{"dataset": "acted Russian speech (Dusha)", "train_examples": 26041, "n_mels": 80, "win_length": 400, "codebook_size": 256, "mask_prob": 0.05, "norm": "batchnorm", "expansion": 4, "residual_init": "scaled_by_depth", "beta2": 0.999, "eps": 1e-08, "max_steps": 4600, "warmup_steps": 130}
Rows from block 2, named by matrix and row number. Each number is 128 + 24 x the weight over its row's rms, rounded and kept within 0 to 255. All counts start at 0. After the name is the row's rms in percent of the matrix's.
# convs0: expand pointwise conv (model.blocks.2.convs.0.weight, 512x128x1), inputs 0-127
convs0.305 106 [ 91 164 135 109 137 143 109 126 114 107 115 117 155 106 153 112 139  75 134 132 126 117 124 113 145 149 108 114 142  89 137 121 130 135 140 140 106 108  68 103 129 136 137 115 144 156 152 152 121 175 119 110 117 114 122 150 132 121 151 142 130 156 135 124  99 152  40 161 133 116 138 117  90 125 103 113  89 140  78 176 152 131 147 109 153  81 128 160 159 116 120 111 163 124 156 101 127 157 105 118 119 119 147 114  95 134 138 135  86 153 119 103 110 130 106  58 136 109 171 148 102 121 150  90 125 111 130 156]
convs0.306 098 [147 125 159 154 112 136 156  92 154 157 139 127 114 105 129  78 153 186  86  84 132 113 120 130 132 120 136 142 166 135 105 139 144 150 135 116 115 136 101 129 175 131 148 137  95 113 127 140  97 129  57 153  77 132 121 139 120 116  98 128 155 130 120  86 138 136 173 114 108 136 150 101 140 104  95 117 128 125  97 162 101 125 133 137 104  90  84 114 114 178 180 116 127 152 155 122 103 121 133 106 155 156 106 170 169 137 121 131 136 114  70 151 137 111 120 123 131 118  98 128 110 138  99 104 117 105 128 116]
convs0.307 106 [129 143  91 126 144 162 178 119 139 117 128 190 135  81  98 151 132 101 131 112 138 114 150 140 124 117 134 133 117  90 121 102 164 106 115 158 151 119 177 113 154 141 106 163 161 145  97 123 117 121 177 140 127 157 129 121 114 111 131  91  97  91 148 133 143  90 142 132 114 147  80 152 117 153 119 110 100 109 155 146 107 130 147 158 153 150 150 114 140 145 153 101 117 101 151 123 124 123 111 109 132 121 111 167 130 136  96 142  98 121 164  95 134 127 143 183 100 140 111 108 113 169 160  94 112 192 141 111]
convs0.308 111 [142 102 155 143 110 140 130 134 105 152 144 131 121  96 188  84 157 143  96 168 142 116 150 156 100 131 100  89 140 128 143 113 137 127 171 104 137 163 164 131 127 144 149 171 130 120 142 175 110 154 143 153 111 132 154 142 115 149 153 132 195 127 145 137 146 126 123 108 101 144 104 160 140 109 139 101 134 121 139 158 121  96 140 115 119 149  98 124 155 131 115 124 106 113 172 123 122 127 115 158 130 164 129 157 138 159 141  94 157 139 132 164 125  97 128 141 161 147 147 134 134 129 103 167 142  88 107  41]
convs0.309 097 [ 98 101 149 144 101 164 133 130 114  98 118 107 156 108 145 128 107 116  78 102 110 160 125 151 100 114 106 134 136 151 154 108 152 163 137  96 142  97 131  81 128  93 113 148 131 103 125 122 159 122 184 139 133  75 125 144 125 141 159 144  94 100 149 168 114 135 150 128 140 139 101 142 119 177 183 155 134  95 148 140 131 132 126 130 158 140 168 127 111 187 124 125 127 127  86 138 156 152 147 116  66 129 149 111 105 157 114 148 111 130 156 145 139 139 146 108 132 129 147 160 110 131 105 141 106 125 115  65]
convs0.310 079 [ 88 142 127  90 107  98 125 149 123 128 135 150 134 146 112 142 141 105 129 123 129 160 138 156 141 146 132  92 135 131 123 154  99 144 136 114 122 118 139 118 149 140 108 117 145 142 136 134 143 104 176 128 111 119 130  83 147 130 143  98 172 169  63 116 154 146 137 136 140 127 136 135 105 116 107 130 195 130 143 127 106 146 136 128  88 153 129  49 122 131 143  94 159 116 123 118 116 138 104 148 141 126 137 113 183 142 156 119 126  93 198 120 123 123 149 137 155 124 141 119  91 112 158 105 150 208 100 114]
convs0.311 095 [145 105 125 129 143 126  78 152 108 126  83 100 132 105  99 138 153 142 138 147 122 136 101 117 126 152 156 124  97 101 100 118 121  97 140 153 112 108 109 151  99 115  82 138 106 184 157 122 168 119 152 125 104  80 104 103 100 101 129 101 151 128 127 123 133 188  97 158 174 159 120 166 133 142 148 148 131 185 125 161 107 136 154 112 155 151  90 132 118 130 113 113 144  94 147 123 109 157 103  63 115 138 152 112 127 167  87 125 143 143 141 128 145 115 117  98 107 100 121 128 124  77 124 123 135 140 130 136]
convs0.312 089 [125 115 156 134  78 124 143 114 147 123 134 129 127 110 147 144  81 112  62 132  85 155 153 124 175 112 166 112 147 144 126 148 159 126 152 129 132 102 162  93 163 107 113 144 170 165 104 179 175 128 146 130 109 126  96 121 129 126 152 106 121 126 136 121 136  90  90 128 142 136 139 136  90 150 138 132 119  96 148 111 112 143 104 136 157  79 176  94 138 115 176 147 130 136 115  96 133 102 132 139 140 130 153 115 159 118 148 154 114 158 160 121 119 180 129 106 100 125 123 100  90 149 142 126 131 170 132 103]
convs0.313 117 [ 95 118 113 137 144 132 106  82 153 142 138 107 113 142  94  63 123 131 132 179 166 158 168 114  84 174 116  99 147 109 113 127 155 130 124  88 103 121 148 134 127  91 144 161 137 141 119 113 113 160 107 136  87  99 128 166  89 155 177 133 107 132 108 129  97 129 144 106 152 109 104 140 131 108 122 117 113  89  92 119 156 131 120 110 158 123 123 130 124 104 152 130 117 146 117 142 110 119 140 128 150 142  82  90 139 139  74 134 112 124 115 103 114 183 138 155 105 147 103  98 134 140 104  87  96 108 100 141]
convs0.314 099 [111 121 120 143  93  62 137 111 117 155 128 113 102 119 100 111 156 146 171 119 135 151 117 154 165 153  90 193 124 143 107 116 129 141 122 111 130 149 108  96 152 153 119 121 137 107 124 169 123  95 134 109 118 143 123 132 117 102 136  67 167 156 101  97 141 139 133 129  95 146 129  87 141 116 114  94 142 146 112 118 146 130 141 139  97 120 142 104 174 108 159 143 144 113 169 126 151 145 153 156  97 100 173 134 101 156  90 116  99 163 165 124 135  92 110 122 139 182 144 104 146 154 118 124 114 146 150 110]
convs0.315 102 [115 107 152 127 143 138 115 117 121  91 143  98 141  77 154 160 110 123 150 143 131 133 136  95 135 159 122 150 120 168 145  89 114  85 134 111 136 199 136 123 134 160 103 149 120 154 129 104 145 109 106 102 143  49 101 176 135 118 115 101 119 124 121 140 132  64 148 112  97 131 113 139 127 136 159 118 109  69 124 117 127 152  93 132 144 107 124 169 103 110 116 141 158 142 117 139 110 135 127  88  80 127 136  83 155 143  87 144 109 114 110 137 144 133 123 124 139 148 145 103 121  91 105 114 153  93 138 114]
convs0.316 094 [100 129 132 139 126 125 141 118 120  99 142 135 181 157 135 125 108 125  86 142 141 165 126  86 100 122 106 151 128 111 111 166 146 120 125 125 121 134 103 137 115  90 120 113 136 127 140 137 146 128 147 109 135  75 146 105 128 133 147 118 141 170 109 106  72 131  80  93 169 111 108 113 148 145 147 138 142  89 105 151 130 143 115 106 141 148 160  78 126 133 146 121 148 111 127 108 147 104  93 139 134 165 192 130 120 180 156 103 105 127 143 167 154 113 145 128 135 117 112 110  46 117 115  90 151 156 103 103]
convs0.317 095 [139 105 119 117  93 108 144 173 134 149 121  84 111 169 145 110 134 150  81 156 117 181 141 137 136 109 125 111 142 138 117 143 135 118 134 159  99 115  51 105  82 132  93 110  89 139 144 147  98 109 145 179  88 117  93 137 156 114 108  95 140 128 132 130 137 151 164 145 171 128 136 120 115 143 122 153 140 133 119 113  99  94 135 130 102 140 127 147 161  97 171 107 119 152 112 146 122 118 137 148 159  99 110 105 142 134 155  98 147 103 157 124 109 174 152 141 171 108 123 162 111  91 113 158 144 148 129 132]
convs0.318 117 [168  94  96  90  88 100  78 149 118 151  99 157 147 130 131  27 134 142 139 123 143 129 147 131  78 111  76 131 117  88  83 117 115 110 104 117 132 123 111  92 116 145 105 147 134 110 133 125  76 167 114 119  82 128 138 155 132 130 150 146 165 159 156 157  97 129 118 118  96 150 105 140 121  94 120  78  99 106 115 133 125 103 136 112 132 135 117 144 109 112 114 100 138 103 144 102 141 136  94 119 154 145 100 133 108 140 117 115 103 131 111 161 134 115  98 123 128 134 140 126 115 117  98 102 129 141 125 108]
convs0.319 105 [140 151 126 165  98 169 125 122  95  79 134 141  99 137 159 172 109 125 134 131 144 134 122 101 155 168 147 135 113 123 148 129 122 130 127 160  74 121 104 156 117 125 167 105 118 164 172 100 108 116  91  72 115 135 117 160 135 107  96 132  71 143 108 124 108 146 142 155 125 127 127 129 121 127  89 139 100 137  99 163 126 193 148 142 119 106 137 148 112 100 206 122 126 136 135 117  99 131 104 112 161 115 106 116 164 121 159 147 130 111 124 131 128 115 153 135 101 108 142 145 115 129  97 113  92  96 104 142]
convs0.320 091 [103 138 108 165 145 143 104 136 145 110 106  89  87 117 102  89 155 134  98  99  83 126 131 102 140 119 168  91 132 148 139 165 157 150 110 142 154 120  80  95 156 154 121 111 104 130 153 146 127 162 148 142 107 130 101 133 105 168 108 187 151 134 142 110 123 147  73 115 122 136 137  98 158 142 146 153 164 142 133 136 130 113 131 130 127  93 128 135 111 129  85  98 122 142 117 118 108 120 115  71  96 141 126  86 120 131 117 115 132 147 116  92 102 139 169  75 119 128 117 116 139 133 151  95  93 123  85 158]
convs0.321 089 [121 101  91 135 140 132 134 127 138  99 157 156 104 152 104 141 122 125 209 133 162 150 123 102 173 105 132 165 116 143 105 161 118 148 121 131  82 147 104 148  99 158 114 112 123 165 131 122 163 101 126 134 110 135 139 136 119  94 139 134 105 143  98 154 105 117 153 119 166 100 148 125  97 110 153 102 147 147 150  85 175 166 123  93 151  91 143 177 104 163 148 149 133 119 115 122 128 160 126 100 151 144 157 136 133  86  82 135 113 112 151  98 133 172 130 124 147 109 112  90 136 137 136 101 113 133 153 143]
convs0.322 097 [119 124 103 161 152  90 132  94 129  86 121 168 124  93 120 163 127  94 106 155 169 133 155  63 106 115 137 172 117 158 164 131 145 104 116  91  93 103 109  92 135 125 108 109 123 114 107 133 156 120 106  80 113 116 151 179 101 139 105 143  97 180 154 101  94 127  94 126 122 125  98 133 137 108 111 125 127 112  80 124 162 151 131 115 161 134 157 152 103 103 108 147 149 123 138 119 148 106 160 139 111 124 179 150 133 114 117 135 150 164 103 117 126  93 149 119 116 122 132  99 117 127 152  94 147 121 112 144]
convs0.323 088 [148 137 155  94 106 129 139 119 116 133  81 137  98 111 150 125 151 143 105 107 115 155 140 150 130 114 180 125 102  87 107 145 142 124 149 132 148  90  75 150 157 116  89  88 121 130 141 111 154 145 152 144 116 118 141 114  96  96 145 114 166 149  91  90 148 103 120 130 171 123 139 107 108 113  89 112 167 153 184 158 124 124 146 153 145 116 145  68 127 108 161 100 116 120 127  99 126 111 152  78 120 152 137 171 166 158 153 123 136 107 129  84 108 120 104 138 112 105 132 106  94  91 124 138 129 131 114 115]
convs0.324 093 [127  99 135 129 158 129  77 152 122 115 111 145 172 145 143 121 136 130 135 119 107 140 160 141 158 136 134 128 106  99  88 142 125 133 104 141 111 117 143 125  97 140 117 125 166 128 150 145 149  85 120 121  86 101 165  85  90  81 109 120 174 164 108  78 123 122 149 110 135 133 165  99 130 101 123 127  98 150 133 109 146 115 111 118 141 110 153 110 197 144 130 161 149  97 128 137 101 125 109 146 158 107 136 147 101 140 112 137 130  67 126 145 117 182 119 104 109 106 166 158 118 126 183 113 130 165 128 151]
convs0.325 117 [141 133 113  97 105  97 108 150 148 104 137 109 111 101 129  93 108 118 131 131 122 163 155 125 129 146 160 105 114 133 134 119  69 116 122 166 178 158 143 132  95 139 131 179 151 133 132 129  52 140 162 124  91 153 147 150 134 134 125 138 132 109  71 157 119 115 127 139 128 149 128 146 123 122 113  49 152 109 159 181 125 157 116 141 121 141 122 130 121 134 148 117 103 160 125 167 150 134 153 122 156 146 134 102 148 151 131 172 124 138 133 137 108  95 107 139 151 147  97 144  98 139  81 115 172 146 127 104]
convs0.326 101 [114 115 123 104 104 114 178 115 116 116 127  82 118 132 158 114 152 130 112 142 137 107  56 157 137 113 123 104 119 131 166 134 166 125 119 140 124  85 112  97 108  55 124  80 111 142 128 133  95 132 106 123 171 104 118 116 140 147 101 126 107  79 120 118 130 116 150 144 119 165 138 137 114 108 115  65  93 142 153 106 126  88  86 133  82 127 157 104 174 151 122 116 150 118 113 134 119 137 136 112 147 110 112 152 146 108 135  91 138 106 123 127 102 142  99 135 136 136 165 167  95 117 110 119 150  91 137 142]
convs0.327 090 [117 140 132 156 109 121 107 106 114 139 151 100 148 135 148 127 136  96 137 183 150 161 103 137 147 138 170 134 164 144 114 188 169 167 146 135 100 158 110 117 163 115 101 113 128 121 120  81 143  95 140 103 163 107 107 127 156 100 135  63 158 110 105 149  81  92 131 141 143 127 139 119 109 158 172 135 197 149 125 116 114 147  92  98  92 114 145 125 147 126 171 138 150 135 103 111 100 144 156 108 129 136 127 119 158 138  97 138 149 124 149 123 151 152 119 118 145 118 112 109 126 120 128 119 166 149  92 116]
convs0.328 104 [172  97 132 187 142  91 131  99 100 119 122 124 107 140 124 122 116 120  88 143 129 110 164 106 126 116 150 129  87  91 111 106 125 118 154 143 140 156 157 115 124 160 104 120 182 112  91 140 161 101 130  98  95 119 143 103 137 121 106 102 121 118  90  93 156 152 141  96 160 107  93 114 127 106 129  93 137  89 119 141 135 115 150 120  94 104 109 124 137  63 148 133 129 123  97 103 132 116 140 165 124 177 135 138 132  84 136  91 111 125 153 140 133  53  99 107 141 117 128  97 132 135 132 149 153 122 137 139]
convs0.329 094 [108  97 118 124 103 126 106 110 104 161 147 125 142 115 156 153  92  78 132 115  82 127 137 143 128 128 140 135 138 133 124 166 125 129 159 127  88 169 134 132 127  93 104 177 148 125 111 107 142 137 132 128 121 165 125 129 154 110 139 144 150 109 139 121 101 149  90 142 113 153 135 155  80 134 179 100 122 151 148 109 122  98 106 132 116  94 192 129 146 153 180 157 154 115 123 121 124 154 140  86 126 140 162 145 150 107 118 144 119  93  84 119 115 152  87  52 116 144 140 124 152 158 143 126 150 106  99 136]
convs0.330 109 [117 121 124 122 174 102 147 128 103 149 123 135 126  89 108 150 131 116  86 145 101 140  92 143 168  71  58 119 135 134 115 139 178 120 145 119  96 128 102 135 114 113 112 118  59 136 140 148 128 140 160 114 177  95 113 151 138 121 128 148 143 121 160 139 158 145 117 156 119 162 142 128 131  80  82 106 128 122 125 161 137 133 169 122 114 134 140 141 164 166 163 123 117 122 131 101 143 128 130  65 124 115 146 144 122 126  81 112 101 114 159 133 133 146 127  86 118 114  97 107 102 130 137  95 159 140 140 147]
convs0.331 087 [138 117 164 154 209 163 132 148 114  88 159 131 107 129 149 138 138 143 141 124 121 159  72  91 118  98 127 131 148 137 107 138 142 117 144 167 131 118 143 112 143 131 172  94  86 126 121 127 113 127 140  96 131  89 109 151 141 124 117 114  96 125 141 128 118 136  84 107 166 115 117 102 152 129 131 118 154 121 131 160 145 124 124 129 118  88 138 124  78 127 188 126 135  95  92 113 146 110  94 138 113  86 105 114 111 142 147 136 144 167 161  95 161 180 132 125 113 148 108 104 115 115 131 135 104 133 113 190]
convs0.332 093 [108  87 151 148  60 103 122 132 125 106  93 140 143 159 123 125 156 113 151 106  90 134 105  93 137 115 142 111 123 171 125 109 156 139  92 113 117 145 146 110 129  72 110 103 136 169 105 169  83 133 172 105 121 118 141 102 143 173 111 138 165 158 127 159 176 108 158 138 125 172 127 124 105 137 142 109 127 116 121 119 127 103 123 150 111 121 104 131 159 110 104 134 113 111 143 145 144 106 116 122 185 148 166 102 153 123 180 120 116 123 121 130 111 123 117 149 123 113 174 105 133 133 156 135 115 132 121  67]
convs0.333 083 [121 146 156 128  88 117 132 125 124 173 177 114 114 140 157 121  90 135 130 127 100 138  95 131 164 101 113 132 136 127  91 132 111 169 152 147 164 148 130 108  98 109 107  86 137 125 138  93 122 149 144 159 133 148 163 121 166 130  79 193 139 140 160 115 110 127 142 143 112 134 148 119 117 108 102 173 163 154 148 145  96 126 151 111 103 150 147 176 109 129 102 130 109 139  80 123 138 123 123 160 119  97 119 172 134 125 143 130 101 150 138 164  88 150 158  98 131 105 135 154 120  90 140  93 126  78 150 110]
convs0.334 083 [126 148 145 133 157 143 118  99 142 148 161 126 137 120 132 178 116 133  76  95 107 109  79 118 109 117  90 108 114  80 120 105 151 106 162 108  65 133 106 126 119  83 128  90 137 124 131 106 143 123  89 117 148  84 129 139 142  71 141 133 102 132 106 106 113  94 144 147 143 141  98 128 113  71  98 115 149 129  67 135 169 132 122  93 145  66 106 139 130 148 147 116 137 126 127 132 125 147 147 105 120 128 114 144 138 113 110 139 123 119 105 141 135 148 134 102 149 112 115 127 117 162 134 100 173  78 141 145]
convs0.335 087 [119 127 138 170 155 166 120  96 127 114 121  89 164 129 101 130 119 108 136 133 174 128 100 111 112 202 134 144 175 114 171  93 129 129  89 114 130 157 144 141 130 136 113 149 161 153 130 145 101 125 106 118 160  96 106 173 118 142 125 100  71  91 143 148 119 144 146 148 165 129  99 163  92 123 144 156 102 111 107 103 122 122 124 122 125 140 111 171 147 127 144  85  86 143 147 162 143 102 137 138 100 118 137  97 128 125  84 112  94 109  96 150 145 114 170 157  98 130 139 127 147 116 103 122 133 129 158 127]
convs0.336 093 [170 101 131 145  95 122 128 122 103 128  95 136 112 108 103 178 143 118 103 153 108 107 127 139 104 148 149 129 157 106 157 121 124 101 120 143 120  92 129 140 122 102 107 145 122 116 129 117 123 115 145 139  92  52 132 136 125 156 117 102 146 115 128 127 122  67 142 114 150 145 127 134 139 148 162 133 116 120 123 126  81 161  94 147 163 105 148  93 126 156 150 122 115 144 137 115  88 155 140 105 116 114 164 148 165 152 105 144 145 125 154 103 136 109 143 152  76 119 113  98 102 109 161 150 105 170 116  43]
convs0.337 103 [150 131 126 169 125 152 107 133 120 104 171 143 106 122 137 136 131 117 120 103 112 134 121 115 107 134 163 151  99  99 115 124 120 136 126 120 128 121 102 140 129 122 109  98 168 120  97 124 149 135 142 141 127 138 109 158 103 117 122 121 143 162 147 106 137  84 133  97 169 119 107 136 130 183 145 150 149  41  88 107 124 127 102 148 119  92 160 160 127 141 125 127 124 119 150 142 102 150 135 110  88 186 158 109 124 168 122 148 132 140 149 119 126  86 119 120  74 144  83  95 172 147 130 133 159 152 129  61]
convs0.338 113 [ 99 151 107 133 114 120  80  79 105 112 122  96 119 152 148  98 132 127 126 152 133 122 143 110 119 146 153 163 147 134 154 128 127 176 123 122 103  98 129  71 115 138 152 157 115 129 151 102  76  95 117 140 119 144 169 152 118 122 115 103 119 139 104 118 110 157 116 158 113 120 125 175 119 146 159 126 126 176  78 115 120 157 130  96 101 120 180 126 128 147 161 114 144 144  89 115 128 120 118  98  86 124 144 140 134 109  79 144 132 112 142 103 154 109 149  78 111 121 101 108 151 134 132 155 107  86 181 108]
convs0.339 096 [144 101  89 136  84 142 133 131 107 158  75 147 128  79 128 158 115 140 100 103  61 135  99 116 110  85 148 144  93 132 119 138  94 119 141 148 147 101 112 108 168 132 123  62 128  91  65 122 140 152 172 115 111 139 125 103 114  99 110 123 146 109 149 104 138 135 117 104 119 137 123 103 109 106 144 115 164 127 118 127  97 100 132 171 123 118 105 126 142 110 108 104 145  88 126 141 153 143 121 119 128 117 129 152 128 171 180 138 120 115 157 145  82 129 108 129 122 118 115 108 103 121 176 158 113 142 122 143]
convs0.340 100 [140  93 156 120 136 135 145 141 153 121 126 129 133 113 151 159  88 108 127  92 100 127 122 117 123 106 148 146 111  71 125 114 142 118 101  96  98 127 131 126 113 103 115 114 179 122  83 154 101 119 179 146 113  98 113 141  95  84 117 105 132 144 140 146 126  88 119 102 152 125 107 111  97 155 118 138 168  81 173 104 128 167 108  89 157  86 139 126 137 128 164 142 118 159 115 130 161 133 117  93 111 152  85 108 154 169 166 136 102 131 157 116 125 178 107 141 122 133 130  94 132 126 116  97 140 168 116 106]
convs0.341 091 [136 133  95  97 118 140 158 134 138 104 104 146 122  84 129 162 165 112 102 112 147  92 151 163 112 165 148  90 149  99 103 142 132 102 131 174  92 122 130 146 156 123 141 149 113 188 123 117 117 149 126 159 146 145 129 131 108 126 118 136 106 130 128 127 152 101  94 110 156 141 141 147 110 145 100 132 110 138 150 153 102 187 112 146 143 118 165 118  67  96 143 116 159 173  98 102 129 144 140 108 116  95 106 151 182 165 140  83 127 142 171 133 106 126 144 101 136 136 114  94  97 147 139 132 101 160 124 135]
convs0.342 099 [117 126  63 132 173 111 126 144 124 121  62 149 123 129 120 112 140 118 152 153 122 103 159 115 154 124 178 119 117 127 170 142 130 120  85 134 140  99 158 146 120 161 102 153 111 135 102 135 167 132 117 120 166 124 144 101 140 129 147  60 117 139 109 111 120 117 162 143 150  85 103  92 141 130 121 111 122 121 140  98 164 102 132 119 136 163 105 131 127 128 132 174 113 151 140 171 165 135 139 152 100 135 158 139 143 163 146 116 141 185 143 152 117 105 131 151 141 122 189 149 138 142 138 160 168 141 123 120]
convs0.343 097 [144 168 109 147 110 153  81  99 121  77 136 126 159 137 146 114 115 111 172 106 141 124  95 122 148 137 143 123 201 120 156 153 128 116 140 174 141 145 120 137 127 138 111 109 115 103 129 128 132 125 122 113 131 100 106  71 146  93 103 126 107 118 118 138 128 110 116 120 150 129 144 147 109 144 151 123 111 140  95 123  71 150 218 149 118  93 142  87 134 107 157 113 141 114 134 129 134 134 106 133 148 162 132 165 150 154 123 124 138  90 157 103 108 126 120 207 165 127 113 108 134 122 134 121 111 115 132 129]
convs0.344 086 [147 120  88 114  89  90 131 143 105 181 139 134 122 138 119 180 128 139 118 120  88 122  86 133 161 116  90  93 141 152 152 103 130 152  94 123 114 150 158 116 128 128  98 113 121 123 141 159  95 144  87 126 119 137 147 142 159 142 125 161 120 124 164 101 113 153  92 152  86 106 142 129 154 150 121 149 107 118 112  89 111 147 131  94 104 119 108 110 148 167 112  96 121 113 147 128 120 130 151 104 133 123  90 125 162  77 119 138 140  82 104 154  89 142 127  59 103 146 135 119  96 119 145 114 133  88 117 162]
convs0.345 109 [123 119 123 117 109  91 139 153 148 121  77 145 156  92 140  80 123 138 146 111 159 108 124 113  71 146 104 142 114 111  87 140 116 152 143 128 118 108 161 139 156 127 127 122 106 110 110 133 135 183 168 138 105 115 103 158 123 111 133 150 108 162 128  99  99 115 129 145 157 125 112 105 158 138 137  84 116 128 114 142 162 124  61 118 135 174 124 117 137 139  35 135 146 147 122  87 139 108 139 140  99 122 139 122 106 130  99 114 164 130 110 158 143 131 122  72 128 110 163 144 154 145 132 114 126 151 100 126]
convs0.346 088 [132 176 127  90 147 147 153 113 128 106 133  84 158 110 105 140 154 111 108  84 104 137 136 139 108 164 128  74 128 108 114 172 180 130 161 126 139 108 115 142 136 104 115 130 149 117 119 155 177 149 126 132 141 106 152 129 151  70 115 106 161 131 116 117 141  86 109 130 135 142 154 163  86 133 127 123 174 133 135 141 124 144 122 115 134 136 121  87 114 113 147 121 115 120  99  91 154 115 183 102 110 125 140 111 186 117 126 114 178 118 154  88 139 160 129  92 160 135 117 152 134 138 156 159 163 138 113 133]
convs0.347 107 [112 128 165 114 145  72 145 125 122 120 108 139 115 112  86 127 116 129 126 170 120 118 132 118 133 115 134 128 110 117 147 143 127 133 141 124  98 133 121  85  44 120 149  77 135 144 114 106  56 139 108 125 191  87 122 140 123 130 123  86 102  84  67 121 173 146 122 133 130  97 113 156 136  88 163 141 108 163 119 123 157 111 117 160 150 127 138 131 108 148 115 138 164 129 111 133 135 146 144 140 117 164 114 138 120 129 121 123 101  97 119 100  95 161 122 152 127 131 115 132 117 130 157 126 157 122 131 187]
convs0.348 094 [135 135 115 124 158  94 170 138 102 159 132 117  88 129 146 133 121 125 128  97 111  90 107 146 134 166 118  77 119 130 108 133 103 137 139 156  97 142 149 166 157 145  94 128 113 170 128 121  99 147  94 158 116 117 119 133 156 165 132  96 119 126 123 117 116 161 171 116 112 160 112 118 133 124  78 127  86 151  92 105 123 165 140 142 156  96 115 113 104 172  99  83 108 152 132 123  86 155 207 130 147 153 136 141 147 105 156 121 108 115 146 112 147 113 122  71 111 123 103  92 134 123 108 129 135 137 143 135]
convs0.349 120 [ 96 169 111 118 116 123 139 126 132 114  87 140 163  83  70 154 103 124 125 135 107 107 123 120 119 114  93 160 108 139 120 126 150  78 168 158 152 132 171 149 147 138 125  83 115 109 115 150 143  89 153 109 168 148 110 108 119 109  83  99 153 137 167 125 146 121  93 135 134 159 141 133  96 132 103  80  90 141 140 108  72 135 114 181 143 162  97 165 122 122 114 120 130 156 132  80 136 130 116 126 154  96  99 140 107 146 132 116 130 145 133 115 174 119 130 112 132 132 117 145 126  77 141 138 129 109 137 109]
convs0.350 105 [146  91 121 150 136 100 110 107 135 142 117 133 152  91 121 110 163 137 100 109 107 142 101 113 123 126 142 163 112 119 151 122 109 109 120 110 120 200 114  94  91 116 128 134 141 145 121 125  62 114 167 111 104  81 134 136 122 105 106 145 127 127 131 129 129 133 148 159 134 161  80 120 128 122 120  67 133 144 152 135 156 133 135 129 119 120 135 144 131 132 123 143 171 130 145 117 147 115 124 140 171 140 153  74  99 165 110 143 106 102  90 126 136  93 100 112 131 130 102 144  86 148 130 123 220 135 136  91]
convs0.351 088 [131  93 125 109 105  85 155 150  70 110  88 128 129 143  99 123 163  92 123 145 129 163  74 118 134 119  93 124 149 139 100  97 131 112 120 117 112 149 118 134 101 100 107 143  97 131  97 149  95 122 140 132 165 111 107 124 136 150 115 111 116 154 135 121 121 134  85 162  81 141 107 163 156  62  71 103 147 131 125 131 144  89 105 104 142 114 139 138 139  95 135 126 104  97 141 154 142 101 117  89 142  97 176 115 114 142 169 122 140  98  95  92 115 130 105 111 127 102 123 122 134 164 107 117 104 106 133 140]
convs0.352 107 [113 143 123 106 116 124 110 110 165 101 112 161  93 127 124 133 125 133  90  86 128 130 108 112 130 130 150  87 166  96 132 128 156 134 132 143 135 146 132 129 133  92 126  82 117 157 121 140  84 107 130 136 132 111  80 127 144 124 124 118  91 136 126 121 113 159 110 167 107 130  93 123 180 119 112 107 141 117 114 135 140 108 153 133 122 127 130 128 100 156  91  47 134  80 156  99  82 137 113 126  67 107 126 143 109 178 114 143 127 126 101  89 155 104  92 141 119 172  95 141 123 182 126 107 132 139 125 122]
convs0.353 093 [161 156 135 146 129 158  86 135 110 149 130 103 127 165 130 138  81  98 118 116 124 127 171 190 129 174 109 133 126 126 129  98 123  83 123 105  95 136 117 131 161 132 132 125 172 121 102 194 179 113 135 153 159 147 121 141 114 141 131 115 143 109  96 106 144 130 151  94 132 134 153 122 139  99  90 169 134 130  76 115 127 119 156 115 116 127 117 103 182 148  88 159 144 124 169 152  96 120 160 169 145 133 120 150 120 136 149 152 148 143 120 137 148  89 110 133 120 127 153 121 124 123 130 158 162  89 110 126]
convs0.354 095 [121 143  91 136 120 107 151 121 143 150 159 159 119 136 126 140 163 101 126  94 115 135  99 134 115 139 138 143 115 111 142 134 127 141 130  94  95 116 112 111  88 121 143  98 149 120 112  81 116 135 144 142 134 147 124 140 105 151  94 130 117 165 130 149 128 146 166 139 200  97 122 154 112 160 155 127 134 100 126 114 148 171 120 154 112  79 154 139 140 144 144 135 193 172 113  93 148 145 135 104 108 129 136 116 138 158 115 166 105  69 163 132 121 160 129 139 135 145 118 137 139 123 182 143 152 198 113 163]
convs0.355 108 [131 134 127 112 158 151  89 146 118 124 126 146  70 118 140 120 111 137 151 140 118 136 109  91 133 150 112 161 128 164 109 134  87 115 140 119 129 135 118 112 138 127 186 150 112 162 154 148 113 117 110 119  93 140 127 161 104 134  70 105 137 147  95 125 135 130 140 146 124 145 146  78 114 126 139 139 144 121 130 123 135 165 125 121  97  97 139 139 112 123 133 134 135 131 146 149  95 140  82 142 125  86 113 111 152 136 124 221 146  98 171 130 146 191 153  82 129 139 137 127 169 160  97 140  88  99 125 118]
convs0.356 084 [167 129 126 148  99 138  86 131 124 145 116  99 125 131 154 167 140 154 106 136 125 123 136 150 102 161 130 117 156 143 107 116 142  90 107 129 108 132 107 123 170 126 136 126 128 106  92 169 172 119 147 136 125 108 130 141 126 131 102 100 146  88 139 128 142 119 185 137 144 130 144 100  96 143  52 121 129 115 136 142 170 186 106 125 123 117 101 127 180 108 132 100 146 151  80 114 129 133 162 162 140 154 148 128 103 123 110 115 138 124 121 180 143 119 118  84  86  77 122 137 124 152  98 138 162 131 137  84]
convs0.357 104 [146 119  77 162 170  83 133 151 107 133  80 151 157 183 102 124 126 119 134 115 129 117 156 117 144 145 131 146 153 102 114 138 151 145  98 123 137  92 114 134  80  88 107 115 161 138 115 132 119 141 182 112 124 156 128 110  85  87 128 100 117 126  93 147 141 134 135 131  93 123 136 149 164 113 119 149 143 124 125 161 118 109 152 118 103  89 151 158 135 132 125 144 103 153 157 163 126 160 135 133 113  65 159 108 167  84 113 139 117 145 140 133 116 178 130 140  78 133  96 131 142  99 146 133 121 147 147 146]
convs0.358 087 [115 133 116 102 115 113  71 136 129 115 132  86 140 159 137 138 150  98 115 101 141 139 144 182 150 158 153 110 135 119 130 112 149 131 123 149 148 112 141  69 122  90 145 139 150 119 170 117 130 139 135 120 114 113 168  99  84 123 142 105 155 136 129 121 124 123  75 140 175 125 134 154 136 119  84 117 166 149 157 137 135 141  90 118 127 133  96 125 131 144 173 132  93 151 152  58 119 100 150  97 123 121  81  77 159 156 131 136 144 171 126 126 122 128 146 120 148 133 159 154 151 144 125 137 178 135 153 142]